Weights of a small class-conditioned image diffusion model: 9800 steps.
Rows from block 11, named by matrix and row number. Rows with one number belong to one attention dimension. Each number is 128 + 32 x the weight over the matrix's rms, rounded and kept within 0 to 255. All counts start at 0. Numbers have three digits each.
# v: attention query, key and value (stacked) (model.mid.1.attn.qkv.weight, 768x256, the v third), inputs 52-103
# proj: attention output (model.mid.1.attn.proj.weight, 256x256, transposed), outputs 52-103
v.50:138093141096122085128143122150146106040150124154129132149166157098109123137103098165175111096099172137159192133140148133170118112176088147144102143121117148
proj.50:157103096161136134147146099129155160109156124115150147070143166076128132104155117143103090155149150126171115123157124128118133115118104138092108142109115158
v.51:080149166195082106124113140150118094135113162168140144111205113149181170131131100143152125127069102161142206131134124136164115125112076127150147119129110073
proj.51:187123090200167092144172174119111137150172165062128177138123115110148119084168163129103079171169118131120132124119108124124168114087141151102106109132107147
v.52:120152143136117139127161167095144072130176129079097117174163146178075160098112115121106135139097069116171159121109136095153108152200134132131118098034069115
proj.52:190129144177132066084114058207152098132100134150104115150117161122071130127147157199136092160116113120078118159136143121137126120109071102076114102103150090
v.53:192159103113112079102082185153132104082176116135106131178115171126121123074080084153135085121100103088124116100139108096143144080154121122106126088049056098
proj.53:157065145124155130083139081113159135183121042115127167113110085145107124091113140175187107139132098124093072189109117160152145122072114114116084138138186090
v.54:104158126117121176106111122116154089119101121146126133130096080059118114144114150131115117103121066085137090137136119191193131042166137106150099109179187094
proj.54:095059131128136179109078182125159119131082082142123021128129146115139105112143114144114107087090143107138121136158182106153114132126120071133111092143153137
v.55:160114161125099110145084074130093144170139129137120115134088138120171120145113111136153171126160140174078104088121105142172109082145149142107078184131153097
proj.55:132131145120086184123106161123152154077127070129086076115087172119204154140121192087119183094123096166107132158116136107159085124119125149128115112130081121
v.56:167180081119198157086107138146136109110119103104133170114091179101148149101099084143070149131154171131061084121100113125080094099110120146080095131111100157
proj.56:146157116116123081048141070058106163157104080139156180110117143181125148130165119088185154134141131154160129172133093128089131144129145182128096180102165116
v.57:123130233097085113155087136123092112172096140122120160143171145122139169150144189122165185141136108116192154091171134138156084194189189146077168152103124104
proj.57:130127119143112168097110151177126085146130158135102047162139145128127140146095161189126125112118085105116125151083164196172165115092089065118073138113120157
v.58:163106122146117116099148154151117083164172123120098109161112151222069127114129145120138131115118128079108106092156128096181085150118116150129100140170076110
proj.58:124132123153157119171162128131101143195149090107110149127133144173088137083141119116144154121177134159106087111131101143162125079090127146144110140115164132
v.59:130092138180129130126140161060121171146163141124163109139116096053093145116069174148104108118126120166111106134110154151095147089100065134125122124122075110
proj.59:147153088147179083092146144126072130140100106085172177185108135118147123137113093098131117089157117146140114104141086147134150128135104137156157171124142104
v.60:091134170105097160112104108154087104111138172080115079117115099072127118117107175156149070166131130114185117130196085098100126158119076120102159068081138156
proj.60:129101145132150159111143169135062131134089144136156160131131073107064174110118093144130069159170109100095122162118115132177116120085068147113111149124163130
v.61:144156142121100117148141189110148144159140101067110148141145163123144091135077155135139106145099107133145169123128117130116123101126147119110155134134153161
proj.61:119155123133136153109104113154191105112121099180126100156160192145114094117126182135169146098119119076088136153130139169136168175123149093135124087120125117
v.62:150122113065107148155118124179156153160168181185122126120100057112151138182158152197089182145141151117144125125152159121110105131143101138067186143118117113
proj.62:122119170170124159134137089115118139166159143090133163091165125197109090073188172064151153147179149131103135120136118081154171125095133166126120128120156133
v.63:167154074146169106128166190141169166159121112111115104117162116124078165107089140121126177093133109119100148164081112129113137158141107133121080089121132144
proj.63:147149134166126074099069057176186111094110154167128153146153131127116105139142111164124117155026136128095092115150130118112100119141095108090103135124161105
v.64:154135147154111084078182066142143079063120115057150188134159051137141165153168149159140120133105100101164140136152117095153044129163126144079152141077111140
proj.64:155136158120123134133154103092203107167132115140167143158087191099144143104136140182129090133169096099142104166081131154114156109171086079152112122114100062
v.65:156063157149112089140112163195106097107207090147088139089132085097170162096148119104150150093128084129176155141108121143150117102201128177123139133014145153
proj.65:176110107130123153152155092100160230084215211112179138160124112073150108147137104118153131139172140150035114063161136116099150142156122103116189100184142166
v.66:089182143154155147112133132181118127095104174110137186092155170118100096167132115118115120079105125108077076155133109171154122104094131152087061124178178172
proj.66:122132106116118059116139130163150111123068039116172075128109119151139112098128165145199073124154121069166095096165149154128131137188133151135155111117101091
v.67:144101115137091164149087170108101147133114119161153114138058116050134146101103154143089140126138095099143069117125154169118124090142091173134112116137147154
proj.67:162144113093169159153093079157101206108140188095158085119117091120133069156155097134146134124138138130105122099126180125071139119144088144146140138156160110
v.68:140095171107088110122121124154118087180109130122134164139175134094118066130125140178136070165128129055140131125138129163133120153128134158112153158153125107
proj.68:086132129148138091133169138138168099089086073114146138119073131118158093111122119144105048153156159131152094097130155183076160084136140146134113104118175096
v.69:159199142097182083060193087136080121057127035091147114111150124174132162146119098106199164121053135145162139159117087081157149151130136118091115155082079173
proj.69:111101162149123150096115113070115071132055132132146156200114155152161134111094173116096069143118084159206119129059122171179122110084117068122086118125121114
v.70:170179138105130132091088166103110144134129109116162174118138145074136185160091154151101157121149121097116142121111138107148104152129121116113110120118124161
proj.70:084086157153158151041054134155100108160091118102119086162116156149142116112124146084122125128134163157160137132052146166144104072105073152098047136099138094
v.71:131142134140110180145139183109139162141151111109126114085130109170186160104118152170108167146146149104173138136147120154080133165155147106111117130114113108
proj.71:105102114131125141133041131133061154077122106082158137083158147139081137122083070087070124093128156193139153109099169150133121106098133128105102114133176167
v.72:144102076150212132082150047145115115089117188132145135072093169080129206139101113133162098097170165143089035094204126122125104084137074172109115124157071207
proj.72:125109154118141134064114097121131057182070129083100078172127151137156128087120221123132101127131083118158160157128136133200093098147109117166105152146099091
v.73:144189115120078165173171113116138158065171123125139093125188163175176117128147128143124113160148159125145078136108095113174089222109126186086086146151142114
proj.73:139115102127124128100093157135144141084149067149155140117120145121083123163107084181196130127119169128116105116119125149095156117133119139100118131076148082
v.74:124148103098089126051098159131141107104128175128145123126130144162061150107082158080133135120125131090148108135166056081119126108130127168072176115170097144
proj.74:120105185121153113146124131107199148104163058138195114149123123052114115128122127187096120084134113103167102140153198167095152139191101146177175083111164073
v.75:103113064140146140143086151160142119114106189131095110131163133175091105097149144105128092135172139140143106141091136128092162131109118123102105153098161121
proj.75:114121150134154133143141150138125151071159148109114122137121112113110160147104131093187149121093118136111123105110112128148165128119132113143120116103103158
v.76:170163121124138185095124122200127119138118176141119178100187175127091111084114072180089172085134123129046130074070145136141104115176082112133092087144086118
proj.76:103035147145137118077076098107057105181129171101126132173102129120108119095156156110149117106113139129157202119134099138182086133126090134174067183124177137
v.77:145205162162110154106142121128110108159177108180129096122078089085181157117100081173129144139056076129101059166109074128161114101140128155121151103087170085
proj.77:154145104119125049176141134117158159135144092108169142128108109119125092093130071124121120058160151059098095056155090099106129135153098165119141112140125139
v.78:120130168168140139129128146075131208119068131164135085178123158124181114129058091078163129130188141172132101134093072160146131075126171094144113130117159138
proj.78:129136081148138130094102133159147137055129083083113114110124121163097108118103102056147187091072138130139060111122080157117090118124104152109085162137087165
v.79:157126139098100120133190119070109132087185096063146155125178153089134149134088141153147088085101133139170173118075141187142105230165134171138082159089125120
proj.79:122110138174137127113097154183141126166058109072122122121084165148186124096105151136125061160154135150089097082079090124114153079116107110096089109121062112
v.80:169137138074142176176114122080150152107100127131132118153130130096135200154070140104153115135123132161096129121100097079137101095063164107104139135114142128
proj.80:086137137138110083067104138126172126156108093114111127162085149112124117143110161116156201038121131060126095114126057162120172156136122161135095123115082144
v.81:163076114101136120167058147094131136091147147111131113155140090089112116144078155130127127185174137114135114127165101158093107205101135127092173140145152130
proj.81:113137106129122130144102133143191176060170104152151088124130139117099117147125130142158152102132131099101072131134123157071152094144125213115116083079116089
v.82:095152108138103109137130138122155095119069099150173100149166133119148161103118176051148105115140126133143111126083142142125118085154130112138139161138143175
proj.82:140169148121151148151113096133167156117119103028138107147136137136185120130089104170100107138119156142098134171115153161097103121121102099120160072171147119
v.83:126157155141089103130099135134095098091085125176146103130070136127164163126111147060116181070117100188126109131167145106151094158150087130110126113113134103
proj.83:182127146115107159117099059088140133139181184061136104190163082100135127134136143151162155077120149139120148131172133150175086148104113110099128092154120142
v.84:129163095106112126102124147160142144205135078121147144096093094149172136115079170225045178128124116085143145128173110081127068143150133157059129166147154146
proj.84:121166154112130091124076155154115159128136138112185123113116146154175128126112065128098101088158160109146114136086125148099136064137095122091142086138111091
v.85:196137132098116097055179125137129134119149038089110163084171182147093124114065102142151158083111138101176155108121106100129164115142117143128104122103071169
proj.85:124072132163138139063110133114116149149098179166121143170078129143170124110133148113060062134157136171138101102094112122125134102143082062145118128118093111
v.86:137165128111077118135145165177150144090167164175103139129156128105139130124153166163117157087170102127096161133091116115179154125156112135137086162125108143
proj.86:114070128133114124114126102124049157111188160038179127098138149120111114126170098089180136099120162158139133066155141145125112162133124159121114110185139145
v.87:100096095091165150173109087146157098124116157080129130175161177162140095118112107087209140148090143150100109135108113086137136139149151161168140114130083111
proj.87:132073140130116113112130134087092077173132104159062127139139092147099122126130205147170125149097140145121156130174107100152096138137165134100128169077173119
v.88:144103069179152134116138150136154131134149161101127116109105139181135118089086108207104137133092104140129158147108157121083129142151128097133144130129161127
proj.88:129157120089139101142164125120140189112111065128172150110148150136177165132090138148074026137201113126136099144139101133147156093144126105110149040133150116
v.89:099093116096136057166127138075169123109143069095141130123156106135178156170094155098154127162081148063156187079103108127121079109134169096139142154069187140
proj.89:114143136126102096162127141132132143115160169172082136134110120125135144133116143117071133109144142089066089141137082129130208139082172099089170065069131132
v.90:155128109093112112093081137136108130149172131156126096125098077120088165148134089128146192139141161132144137166166107086146130129110150100144157094144156119
proj.90:144126124124111127140179107110152163126172080122190160145141108099095108143132125142151147111131135130123118077174142123119070154186103163112152104168163111
v.91:141107161083089076143202137158149100135121012100123119104187116120140125089168084148098108123095105114175170117113113092102152137177153083164163132105130122
proj.91:123119112138103128143106115097106188099119193140125138141116113148140140133122132128077104114153138151140120112116123113133151112081137078102145112131185167
v.92:163163160143045105204127138114154136102087075111157144140147162147146109118118175095130111149175075122182143136133106135144114063130134115161082137171137104
proj.92:151157136131102123104103165179130110077091118105119105054130108141106130151131065131125128089094174141130104133199182095098169130130088135129136090102093155
v.93:160119094172073114122118152138151125190127155151155133127142122122180176125114117182111085141159119123124135132164071087117107088115071197105153119177155121
proj.93:119113170113143079128155147127119083107118035114120130164136123089069079130115106161068130096091122083172180143143150176158103107128107143085118057171179059
v.94:141093142068110126124104140140146173163205141141080124086111136100050132152149162122134122116148159075149141067154112127129163099158181158122111160091107173
proj.94:099126120151134147133147151193139181153168182113148103113088141114156119157160137069169143143137128143053121056144159088080164152150110142166194156171113154
v.95:153098141181132112154139156108128120090155100109142155130107040149146191141140136140100162114124085120125141123118172121124097089153139078137125115072126099
proj.95:128157146076111161156096068110114187116157190145121125133175142143126167167130114122105129102161111138089134171128096125141146138106162087118182103141114155
v.96:133186126113104137160103143133145115107112166105117110097097146127067108069057181139112110133133136094116083115154103116133104150171102092029141111100128104
proj.96:145081115124175133046080140125141158116062145176144110142122132112140131155164100120141137110129141098192124117151093181132126083133154144136125136083160132
v.97:130121152148142139100106209164098131143153181159135091188154126101076146090148116154143155119144139126123132142143115074106137125095066111181132082148062119
proj.97:107129129110094122144082115139130109103127086140131123155088111067139157110147107164114115115170076191138172079189111196124147145121166071144169111163129140
v.98:109132121106131105167146113169168074178090115133138173123135155121127135171163115165132170140116122140124142157150125138143128119145175166138116146112145124
proj.98:070089113174080152158136131153150150118165054127095137126133131154136116120152134126105127137122057113110106184061116069126090165117072179152115096186121165
v.99:185105156188191121128092141091090122145072092084129136139143087128167146077130169131142186106146105129156176181116139103126078130118154095100112147109131079
proj.99:101111122219133074129160147128110164169163135132117086133151095138165090141143152162146139145116135130109069109138175132139129120134106142149077147133136095
v.100:110108137166141102137164113166148095154126089127113136122162196247094108080197086124139149136152153151136170159102107116140120126126137108143127164127098117
proj.100:149132148159096146129059120112114155159187111133067070080182078162128144139172165134172137164114104168117115109145142116154066102119137150116123150115126148
v.101:127159171142113089114074105121113120147216073112114087152153053093162116162109097159129104145099104166115118180119113090129145194140072108155154076057133133
proj.101:090128104134156062091125120141113123094127137091175097148153086135120060120171168104111092076147101075129125097085106114122116135089106138127076107116117177
v.102:152174113115098082109186171136164175129078117171120140075151149142114123191029110071137111146123175082172142087165149166164111072137167142096107159157168175
proj.102:119144131059102162193160122063052109134128095104085152066122173146081143109120126164127148207118164115103118169123170116121107156116099083086165153161120101
v.103:142131103126149166138110154156128107083085136124139087096110133165113136093137149094115140151142046106135087095153160141120152150081146082099148103136157089
proj.103:208176146122146137072160136112163142152127192174122145139140176137151162146088071119150181128111155108121152116175087145160155128156186206147171124148171118
v.104:131136152117157134177104106065100163171151142174061111122042161123077100147160096135142170177125140156097088102123122205101206128087149110117122117147155107
proj.104:149178063132085123102160119114142141144145178103150173158154148170168149092158129089095093113145137144096166121195143103086151106128103130072103128181105112
v.105:128118188161130140142143137128097165143115141076124105135137093086138135159096129102164102113151180159153167183130105119124105121084104131150111138117163127
proj.105:109099124180117078128151103175070138142118106083111100088163104158147071123163184142112107106105169153117115113082184107118100148159111144113077154152144142
v.106:100132173110184163083169102053085084105147125147117156106129036070100168140054175178115139078116114122174090142183132191154122153089150148096108130059181133
proj.106:097089127155133126136173130177161125087044144139080177176099121086180109103126111131086140175143152139156083172116153155102180112164159149133075150181114118
v.107:125095154149138120129139108160136090120101213088117102165149092147172065071200132140093146099134140123062160118183140068090104108159182099176176133160094068
proj.107:153107152138119142158071117148111135172176089081127142143127095145096164154143164155139125110104083145090128090073147123139130117177099132177158160115153162
v.108:161139117085164122150156138127105142083153111095138148120184131137191158196150123079116183169143138106139191113151112101117133137179132120119207096166121205
proj.108:128158118067140130131161140105140088167140149094167112108082122181099126123079110163149122148141103162065168077133145107145117156163114116117160081181117172
v.109:101110093120101146136178127168100085112138138114113162153149139172182148097138102129175089146088140142249168159168142110138096148105142215091173139117040081
proj.109:111077160169123131141124105162162162161126071125134101115072111135109142200134135136143118140117068115173112103089193146184114211067159165180077116135133169
v.110:111086124199146119139178161127192113141109097172113160173140100114150132097082119086155141091121137125097188129086135146104118106167191088156082135070204121
proj.110:131153162185126144195102106122081121119138162147051131075195112163126111153149214119143146161114163106126101139112166102130135101159128122091113149105123110
v.111:173089157155129139081074163129109134215171088077168088159104115142083198121165128162122147079173147113090074126091154090135119136127116184091116119071011148
proj.111:113144131119110088139136137146135094088144128128132171101115146099176116160152115088141111133140150159190122080211072208155157151093086122157152030161145168
v.112:157066107117144110114179137100151178118112121155152125163144193154165112108161141138142064116095090163147179075084100139099140139086152169138121194166082120
proj.112:081168118160113112183153090132139151133099098111161083128157115188121166178165173102105093140162117150129141120116143116140155117115070155137109109137154151
v.113:174099147105118143163126079182147065007112130114145162148123148162153121139118126169149102110153189181072153203130105113125135123107145119121140166143148119
proj.113:136098129203096108111124089153129144173085076134124131183131095146120161124154189139129140122084069143149113144069170156116113086103143134159058164116111114
v.114:085171168116094174136168080133136147145080100129095128149123168132195130055169156141103087184099108139100103104157132153136102141131140139133123107105168117
proj.114:168106110130208151106103115126135133086115180157121106123159094119130132172155133131124114094123150076160134133110122110125153047158123120083102183090167105
v.115:107194147127078139105172176150180126121122179147115143107163081197105145136110139064137139143142136076201138119144079110100133087134078070156105157153164138
proj.115:135137092073147156113143083062092088115161140136135120078133139100076146102108094162141167164129176108093117140153122100117085138114185123052157164107075082
v.116:150118139146049104127132105193149141100127151079096166134186138157159078111148115155137091149126095086097144106122085134131086123154133063134134126124125143
proj.116:142161122115173119187111106078136136082170140123152132089122164082063149139129159128155112102146175131123112143138131140139109107154135083078170122071145161
v.117:143157179157054177162109210132073086197152126126076108158105133145140125079118157102107101167120107117144160093093114119142076175103159180109144112101054153
proj.117:118085062175109057111223109137122163141113126095150135141086119170117143192114157067123154091082108176133114094136193086162102128116099111135077077125127112
v.118:129171190091135111122094132080057101087175086125160102130056147116108196132080166149145136146115155102129105120188079087100097147166114133093183126087073136
proj.118:114126074124099097085147149147129155136101136102147135175045142129120133111088091123113133127117112200130145095124162138172132143130144042169126093156129105
v.119:175125102097134117136160138128122129174198127150105141102088164142106120114144099140108174096111148091092129116132140114136143134159156112142099134125104108
proj.119:108118098105097177136080105110164133062128181106148173103091120096101188130160117080146108104175146141167099167166119137131125089098126105142146071135123171
v.120:157112133102151112175140152180114153133192116135112112112130151080089159177165138087182195134133185118088103106132104142166124171140129182122131149093123145
proj.120:130143107127065119100111138062123101124156144117131131074090165129132151110041096113115130156136117176074163073157139122173091178127132062120147077186109153
v.121:178153109137110130119121119187160100135111077164135121087114095172140153113081103170132172134106114158137176142107117119129136099192138095052182149085171142
proj.121:113123142117162113118085103088164120097056078189169074167228101146126088134190110109167122154168120066171105158151097153054170121159142153078171150125128155
v.122:151148137104084150101132122146153192128115195078124117128179146126121122146162077161111119154086180154138103189105081136161126120112155173077112190135093118
proj.122:144130121083163167124110117102200120115134091110169110100095173091150158162172057155068057107178117104097123142179087127147159089109149140069145118147196169
v.123:154126088102105172117110170112174134174122120171125122117155095111110151101144149139107114106162126079160171116097143118130166127122114116156086125103110137
proj.123:090135120140146157172149136141105151109183179119115149065076134088146139134125120142099141104128142163111126114206146130198095142094129093145173042113138130
v.124:099098150131110129150162138101095146147103101084117113094085163106126094136107110115141103214094129122124149093058143144100158166137102135159107115094111131
proj.124:114144113101123069169230160144120138116149194046164148043108107127120134138091167109140091103124189131089154116144142063130103152129079132110128095092100122
v.125:114154112096081103073180139153073142141144149084145119119139183179130127113140199132144136077145079092180148097142151142176143121166068146137111122122084117
proj.125:114125146102150179155143102157190134079132082105122161104098147073066183127123073156102134105140104152153098174131095170150127148089162185161134073162124181
v.126:123047162121117094134151084163120065065138146064132093177120150128151133099156115119151093099134112139073137116099139105133103073154106115098140118118135142
proj.126:152131156179141134152139150137164099138097085145071137117182134124103157134128203168176150153116107131126111162073140147104110115181125132142087204102083141
v.127:115141105137175064114124094113144105120227160157118125074097148110097105164131165164143083086067127099104133153147064109103211168114117066115146149132116137
proj.127:094114087080133132113113182128198162107091160117158143182108107103146119100124119093137107135143113127136154148123122161145153074093119093174116128064104107
v.128:117163186103156118159182069193173061114026155128093096102133120116119134158173104073123110125118160122134086155184104185172124172177136093117087111097226122
proj.128:045125102164121082057092104110034119166133150155117117134116130114122082055099108167116143123157201172115131127101159137156081070138083130151086159160184140
v.129:096167105131140115156173188070155134168058130099112152114185138073136144119128137044144099100088075146160144064079130175128146156113150159119065112114148079
proj.129:155135145186137096140191137198123087116112171136115147158135120075098147154121114139102135087108160116111173154155178128167116126055084073153159172079149100
v.130:071127113058130188134190078098075069101130058099146095049146102092178197132092126104075172152098123044177116168098103022181052179108186136114106123093098143
proj.130:074144151054118133142122089063202079162083100109169183103089087116071116095190102131158154086173148107087146126144133136132108210115142104210147170111139137
v.131:170169107176159100133153107104185183146155079123117066101056073134157137148064059094125099129093095162177078164121076159072172096143145089076069140111207178
proj.131:095068167178107128186099155129026108108106161167161096137102138123132111159150144141104119098109206124115142164144158081135105096063094091115166130127192095
v.132:087079107163127115119172135045144169157057167149120167129127133103111099116098190141160132126133141130194125164125104199100136226103139096155088177087184153
proj.132:159130128193141080118151140170067174145124241115140099140148128020207095058087102134066070090121132182177090140117094145138120082134045111112131134148105111
v.133:037056154136092212095139111114148123156115161107120143211120071116117140131141141150154088109156183157116061186124124112127108125096111127164169147128157132
proj.133:120136149137118130080117094135035137143164160117145061171146110094195098069076089119097109121112138180153072124118109129117103099152137106116111154212117141
v.134:090112177128179141134030142086075111076119133114134151115045127108148133169088132113088159157121198103123134162164156078112067108103158179089194114058117126
proj.134:109125181080109132091182095132184140162128146101160089167129048092116143070103079123158114090081102170180071164109084190160117201124128056163167194136092098
v.135:170114141139145126123180195060136135147093153127098145124127122095155159150082151125109144098079074091202167088106148162138108207133077204089071137091160093
proj.135:135131139198172093135183183184135120126076250139060140141132173113106118130137116148118152142123154106161169173151166057097109107069065046188165134023123156
v.136:096080117153090116186135142116113156201131126183143139164138113129117084088142145171160085202138123138095045085112185143119094174126117122144142140125156096
proj.136:150174121201183105097137165090130127147145152114111133112124173124114136172146127168113118164179155103094158135128152109149158086139127116116106140093148133
v.137:052171043112129189166139140092131141170146063118083150135147092092146124099112140137129120196141097111180083190151101125128117120129133134115106118103135119
proj.137:138133172138101114131105059054141092161100114083180195111141082096105160188103066119154129132087102149111123091153122183157158213165192130152101135211176191
v.138:097195160161061130114088120157168136100146196060126096159196134137044090114103140113246115047102093121136169162105120101169167030146106015191102106156100123
proj.138:141154135135094122161156112130079118111117088121136159150089139030167175065127184162082085117124137179158132099131137217232143070145093200070114113145146078
v.139:081153164129102128109165143171160084175127138144120111129218098075144141105179123114137136124069118131098092118101120110197094151162093087095122093121146069
proj.139:118170148121126120140068115108087069173150042137121148140081091147085067139166141160118129141162206124056151129143229126133084109131160127167065171150152126
v.140:078135084160147065136172097164089109170142148099136189054115100121173147207163153105155103123145134130134106138106098161187100145099157179153110176113121086
proj.140:081126151115152173145140185167158101144154188154147138108142202005093101080156181110112122128182158169100153076151140071095153137149057200093177071132203133
v.141:075174144175086178158135217155110151146107124147127141115135149158149138094125111133104101201109150128125068141081103102110109183095070092108121104058097106
proj.141:145150127148149108114116126095161085170106124100180142166067097094115128157150124178150137128104145166080142151124172181193124137137134127144093193125150104
v.142:132111041111181084137174125144125104084119149159131144124160111114055109111168107143137118092124129099146159102179151113136160128142153135172135095165169090
proj.142:154152087109173117130134134096163146139129105116105156082211135208152146164129133105140143156159093071153108082138098102049204122173214174159117083109102193
v.143:157111132127073129099176099156086155128114103116142099121089182154217125151122169088142127134120149105105061100136128171194084133190122140101122179121155124
proj.143:041054139100078131108076109154062120095163128188075114075166174112125053079119149069157160111143156127117150123137082108105061104154063156120103058138172154
v.144:126171144184148121132130103078132158171041114129174145076125135137145121089126170183064140147187111170104156068151150144047123196095150119146079174092191142
proj.144:170170123250174093116145168145102180100116190106159097129103087051153132110101112149060064064147178132157108150121139119162117077089100082114129153099110084
v.145:105195178080092135123073109000081215173187164113125101113055106121138156229068159112092166172129109135164092074106111167150173135097091149106134127085108115
proj.145:111158140129128160159164169189101091123105195136125147179021099046130145086155130100097132104136131167104141180114169106153115153076069133127207129123144085
v.146:144059128199198085099098182114144112144121102149133203134138110116190088161183033101103137039097094196088192113139160169083122126133196177145129144149133069
proj.146:116090150121129175160134151206122110117180144169130071131173134127121079133137155101113112128139133112147117122173127065041117136105117133093192074136114118
v.147:072198123087153167209094115101069093139169144163103144128148106110053148140161158123137246150177146135200190139143148088101178161060123157188175044102068084
proj.147:109199083107159124099196142118217148164091160069164209111091092067087185099155098129124112105162075142135128100107122143176171200129156146159139132114122110
v.148:113141193112154109094068112088107137103102172100123109155109140130060131182151191125200176113175165119139157129171152124155163158112121105157091123107155168
proj.148:118164115129138089059217123139127179143119200106121138149139145071188205039052106164079114130128100178162089126084081206198149107132077109116106146156081109
v.149:244105086159112176077139104140131194146109151150143066103094113121070129055093149164027118174149155146070119140092158112062150085092119120059135172099110156
proj.149:189105127126127130156053120105082164087107084097121093123129110211173112235138113090152164112071107110139130167109114108116100110131155088164102136119125168
v.150:073086081174164164126117097116150135091131187112113114099094145086104096056141110144078097149197093140160078145138147159082168136076145072144105079107138056
proj.150:132135100149151160096120132092070171147122150107143149167115089133181138179105056060102174117125153083101099140105132040052105122101193097167151121103154177
v.151:146143082094176068123072139101168122133081117093102165176156134077043118101063121111169177081130162110141159118164107076077165119094176131157113101126146181
proj.151:167145113098154069122191114104193155127098092113120150127186125225133197188120096118123134121105097095164132110124089147126177146122161062167111154091088137
v.152:172171147092069196083064126141086164163184164157108065148099104179094168178108125147130157110123124148140077149122103109146162114099058131106147122193116153
proj.152:117105063097100121122096143097058139128095065135099137090078127195157081109154099109141136178161115137105121105102092118109127146146164185164051111183077156
v.153:115133154136131081125075124143104151127175139121106136133052126145109098166132135241119172126131136122077128121194114082122154127062173179130104182155079119
proj.153:117148157057146195143178138158194116147167153129139134144127121094126161115110178104122132128136079200132077098124114126108153199119123125092191092179110125
v.154:088084052138061159136180039125198094147103145116110108152166082096175116035138173221157072128157101128088156125136107115138068084164133127082167174103157134
proj.154:152119192131064128170028036050049165086150036112113145072218112142163109157090147075130144114087097094155110108116093193173101068179165137160041111170114202
v.155:164134029155167162124134113255153080078093131121124114061091162113124080094119088112136097138136127144084106180122153089128114109102132040057117118126090089
proj.155:095083147054080187165079074081120111141137062138151144105161162101121129162104157087171152142104132143072152075110068165167127131177144181097116078171225147
v.156:112123179176112169152135105117092100141198176175159059105103116141184165136105132159075055132094109179058127126063153161129091089061080066126166093180103120
proj.156:127165101148136150150144180128113133134129082127164123134041114083127087114210139139082126138167178098092136120089156122128127142139134170139122124125122097
v.157:151076091027126174112119063109165065101173131068114100200180099105092165088122073113092164108165143078091112148131015074199132104173156141131145141144139151
proj.157:118106146111103120126055085091094115119099063143083116140138094255119106183140068111149199145132119073122127109168174063050097130121206056216108162130110211
v.158:131049167168143128177124048156176076122149166114136148135135140138125144162183115121112081155132146134085100094128149196194084131130136117133096102135184166
proj.158:124155139175143106098158152126109117128131141120109109193085127099154152107127143155070168153167167121081121145099183146154135072100086088114153156128175122
v.159:147166088135189122092114122187163108127182053198079172109049160193162129185176031095137093141128120154093159104143098112136137091158106186107132138166131117
proj.159:050070124092099174118098129184162081105160116165123076127152161188060124149119156099175157150143128120077163118154127071086128155113111152074179074142216135
v.160:124179116146067150108114186146132121176166162097111139087128146104081078092130114075108092172176141102139154121142133121110165142114129148126146081096079108
proj.160:098136067122117120138139135117133095135100113156117146114116101160155150128149136133150141133122130146093119160111163080149138111105137082108139190087172081
v.161:160120124150108121146078150159154132121141111142115185144130140074114123169165082122120167129169143129104152165115136163142124119137147120147129105137128132
proj.161:085104166138159090109141144138192146091149146134089112157142126114152123102116108143124076159097130083105165101087060162102123144170094101074110108162154141
v.162:111121151142150152116070137153100059117129150112115116133152107066115174083115130116165125094112171094124163146177104122092099167084127121141112128119096168
proj.162:120112131146175176122097122166179131084117159122140175141152100116156105103085108114147126108199119141123120168089082139111113109130138152109118138103102120
v.163:120134119143129139160110160120108126140103082102144149109151091040151132140115062166117158124113149088129140140093131090113153098139141143130152125084124153
proj.163:155102158107097142132123121097092062127105111089143119128096116143088119096110156149155140145125080114141134115114176109132151159146085113147126180128138071
v.164:187181151129138150135133163123134112100147171174110118116103141217118117106145073157124168159145158093174163127132173138116159116103114079092116117106138145
proj.164:100115154060139131105139090154182087120130155103115106191185115166117137149130157153133128139104122119089086185067090113108117115101113160164112167108142114
v.165:110159137135096137151113137185146179161175111123113082103119077139131149165112117099139170152206177142125128150166109099173079085163093143061154119140139130
proj.165:134089164131135097119118141095171158096088116136109117171099142151129102091118112109106144153130100126080132122123095162167154124164160093130117129124118143
v.166:138112134130121206130133150155145104131169184162121146096135127110160159095152136122126090164122113095123149116118134061143169144089127142113130118090076105
proj.166:149165087126082088141146153117150129104118112146096141103149121157120105156153080153102123169137113151070174167121137112116127116111205118075110115147148177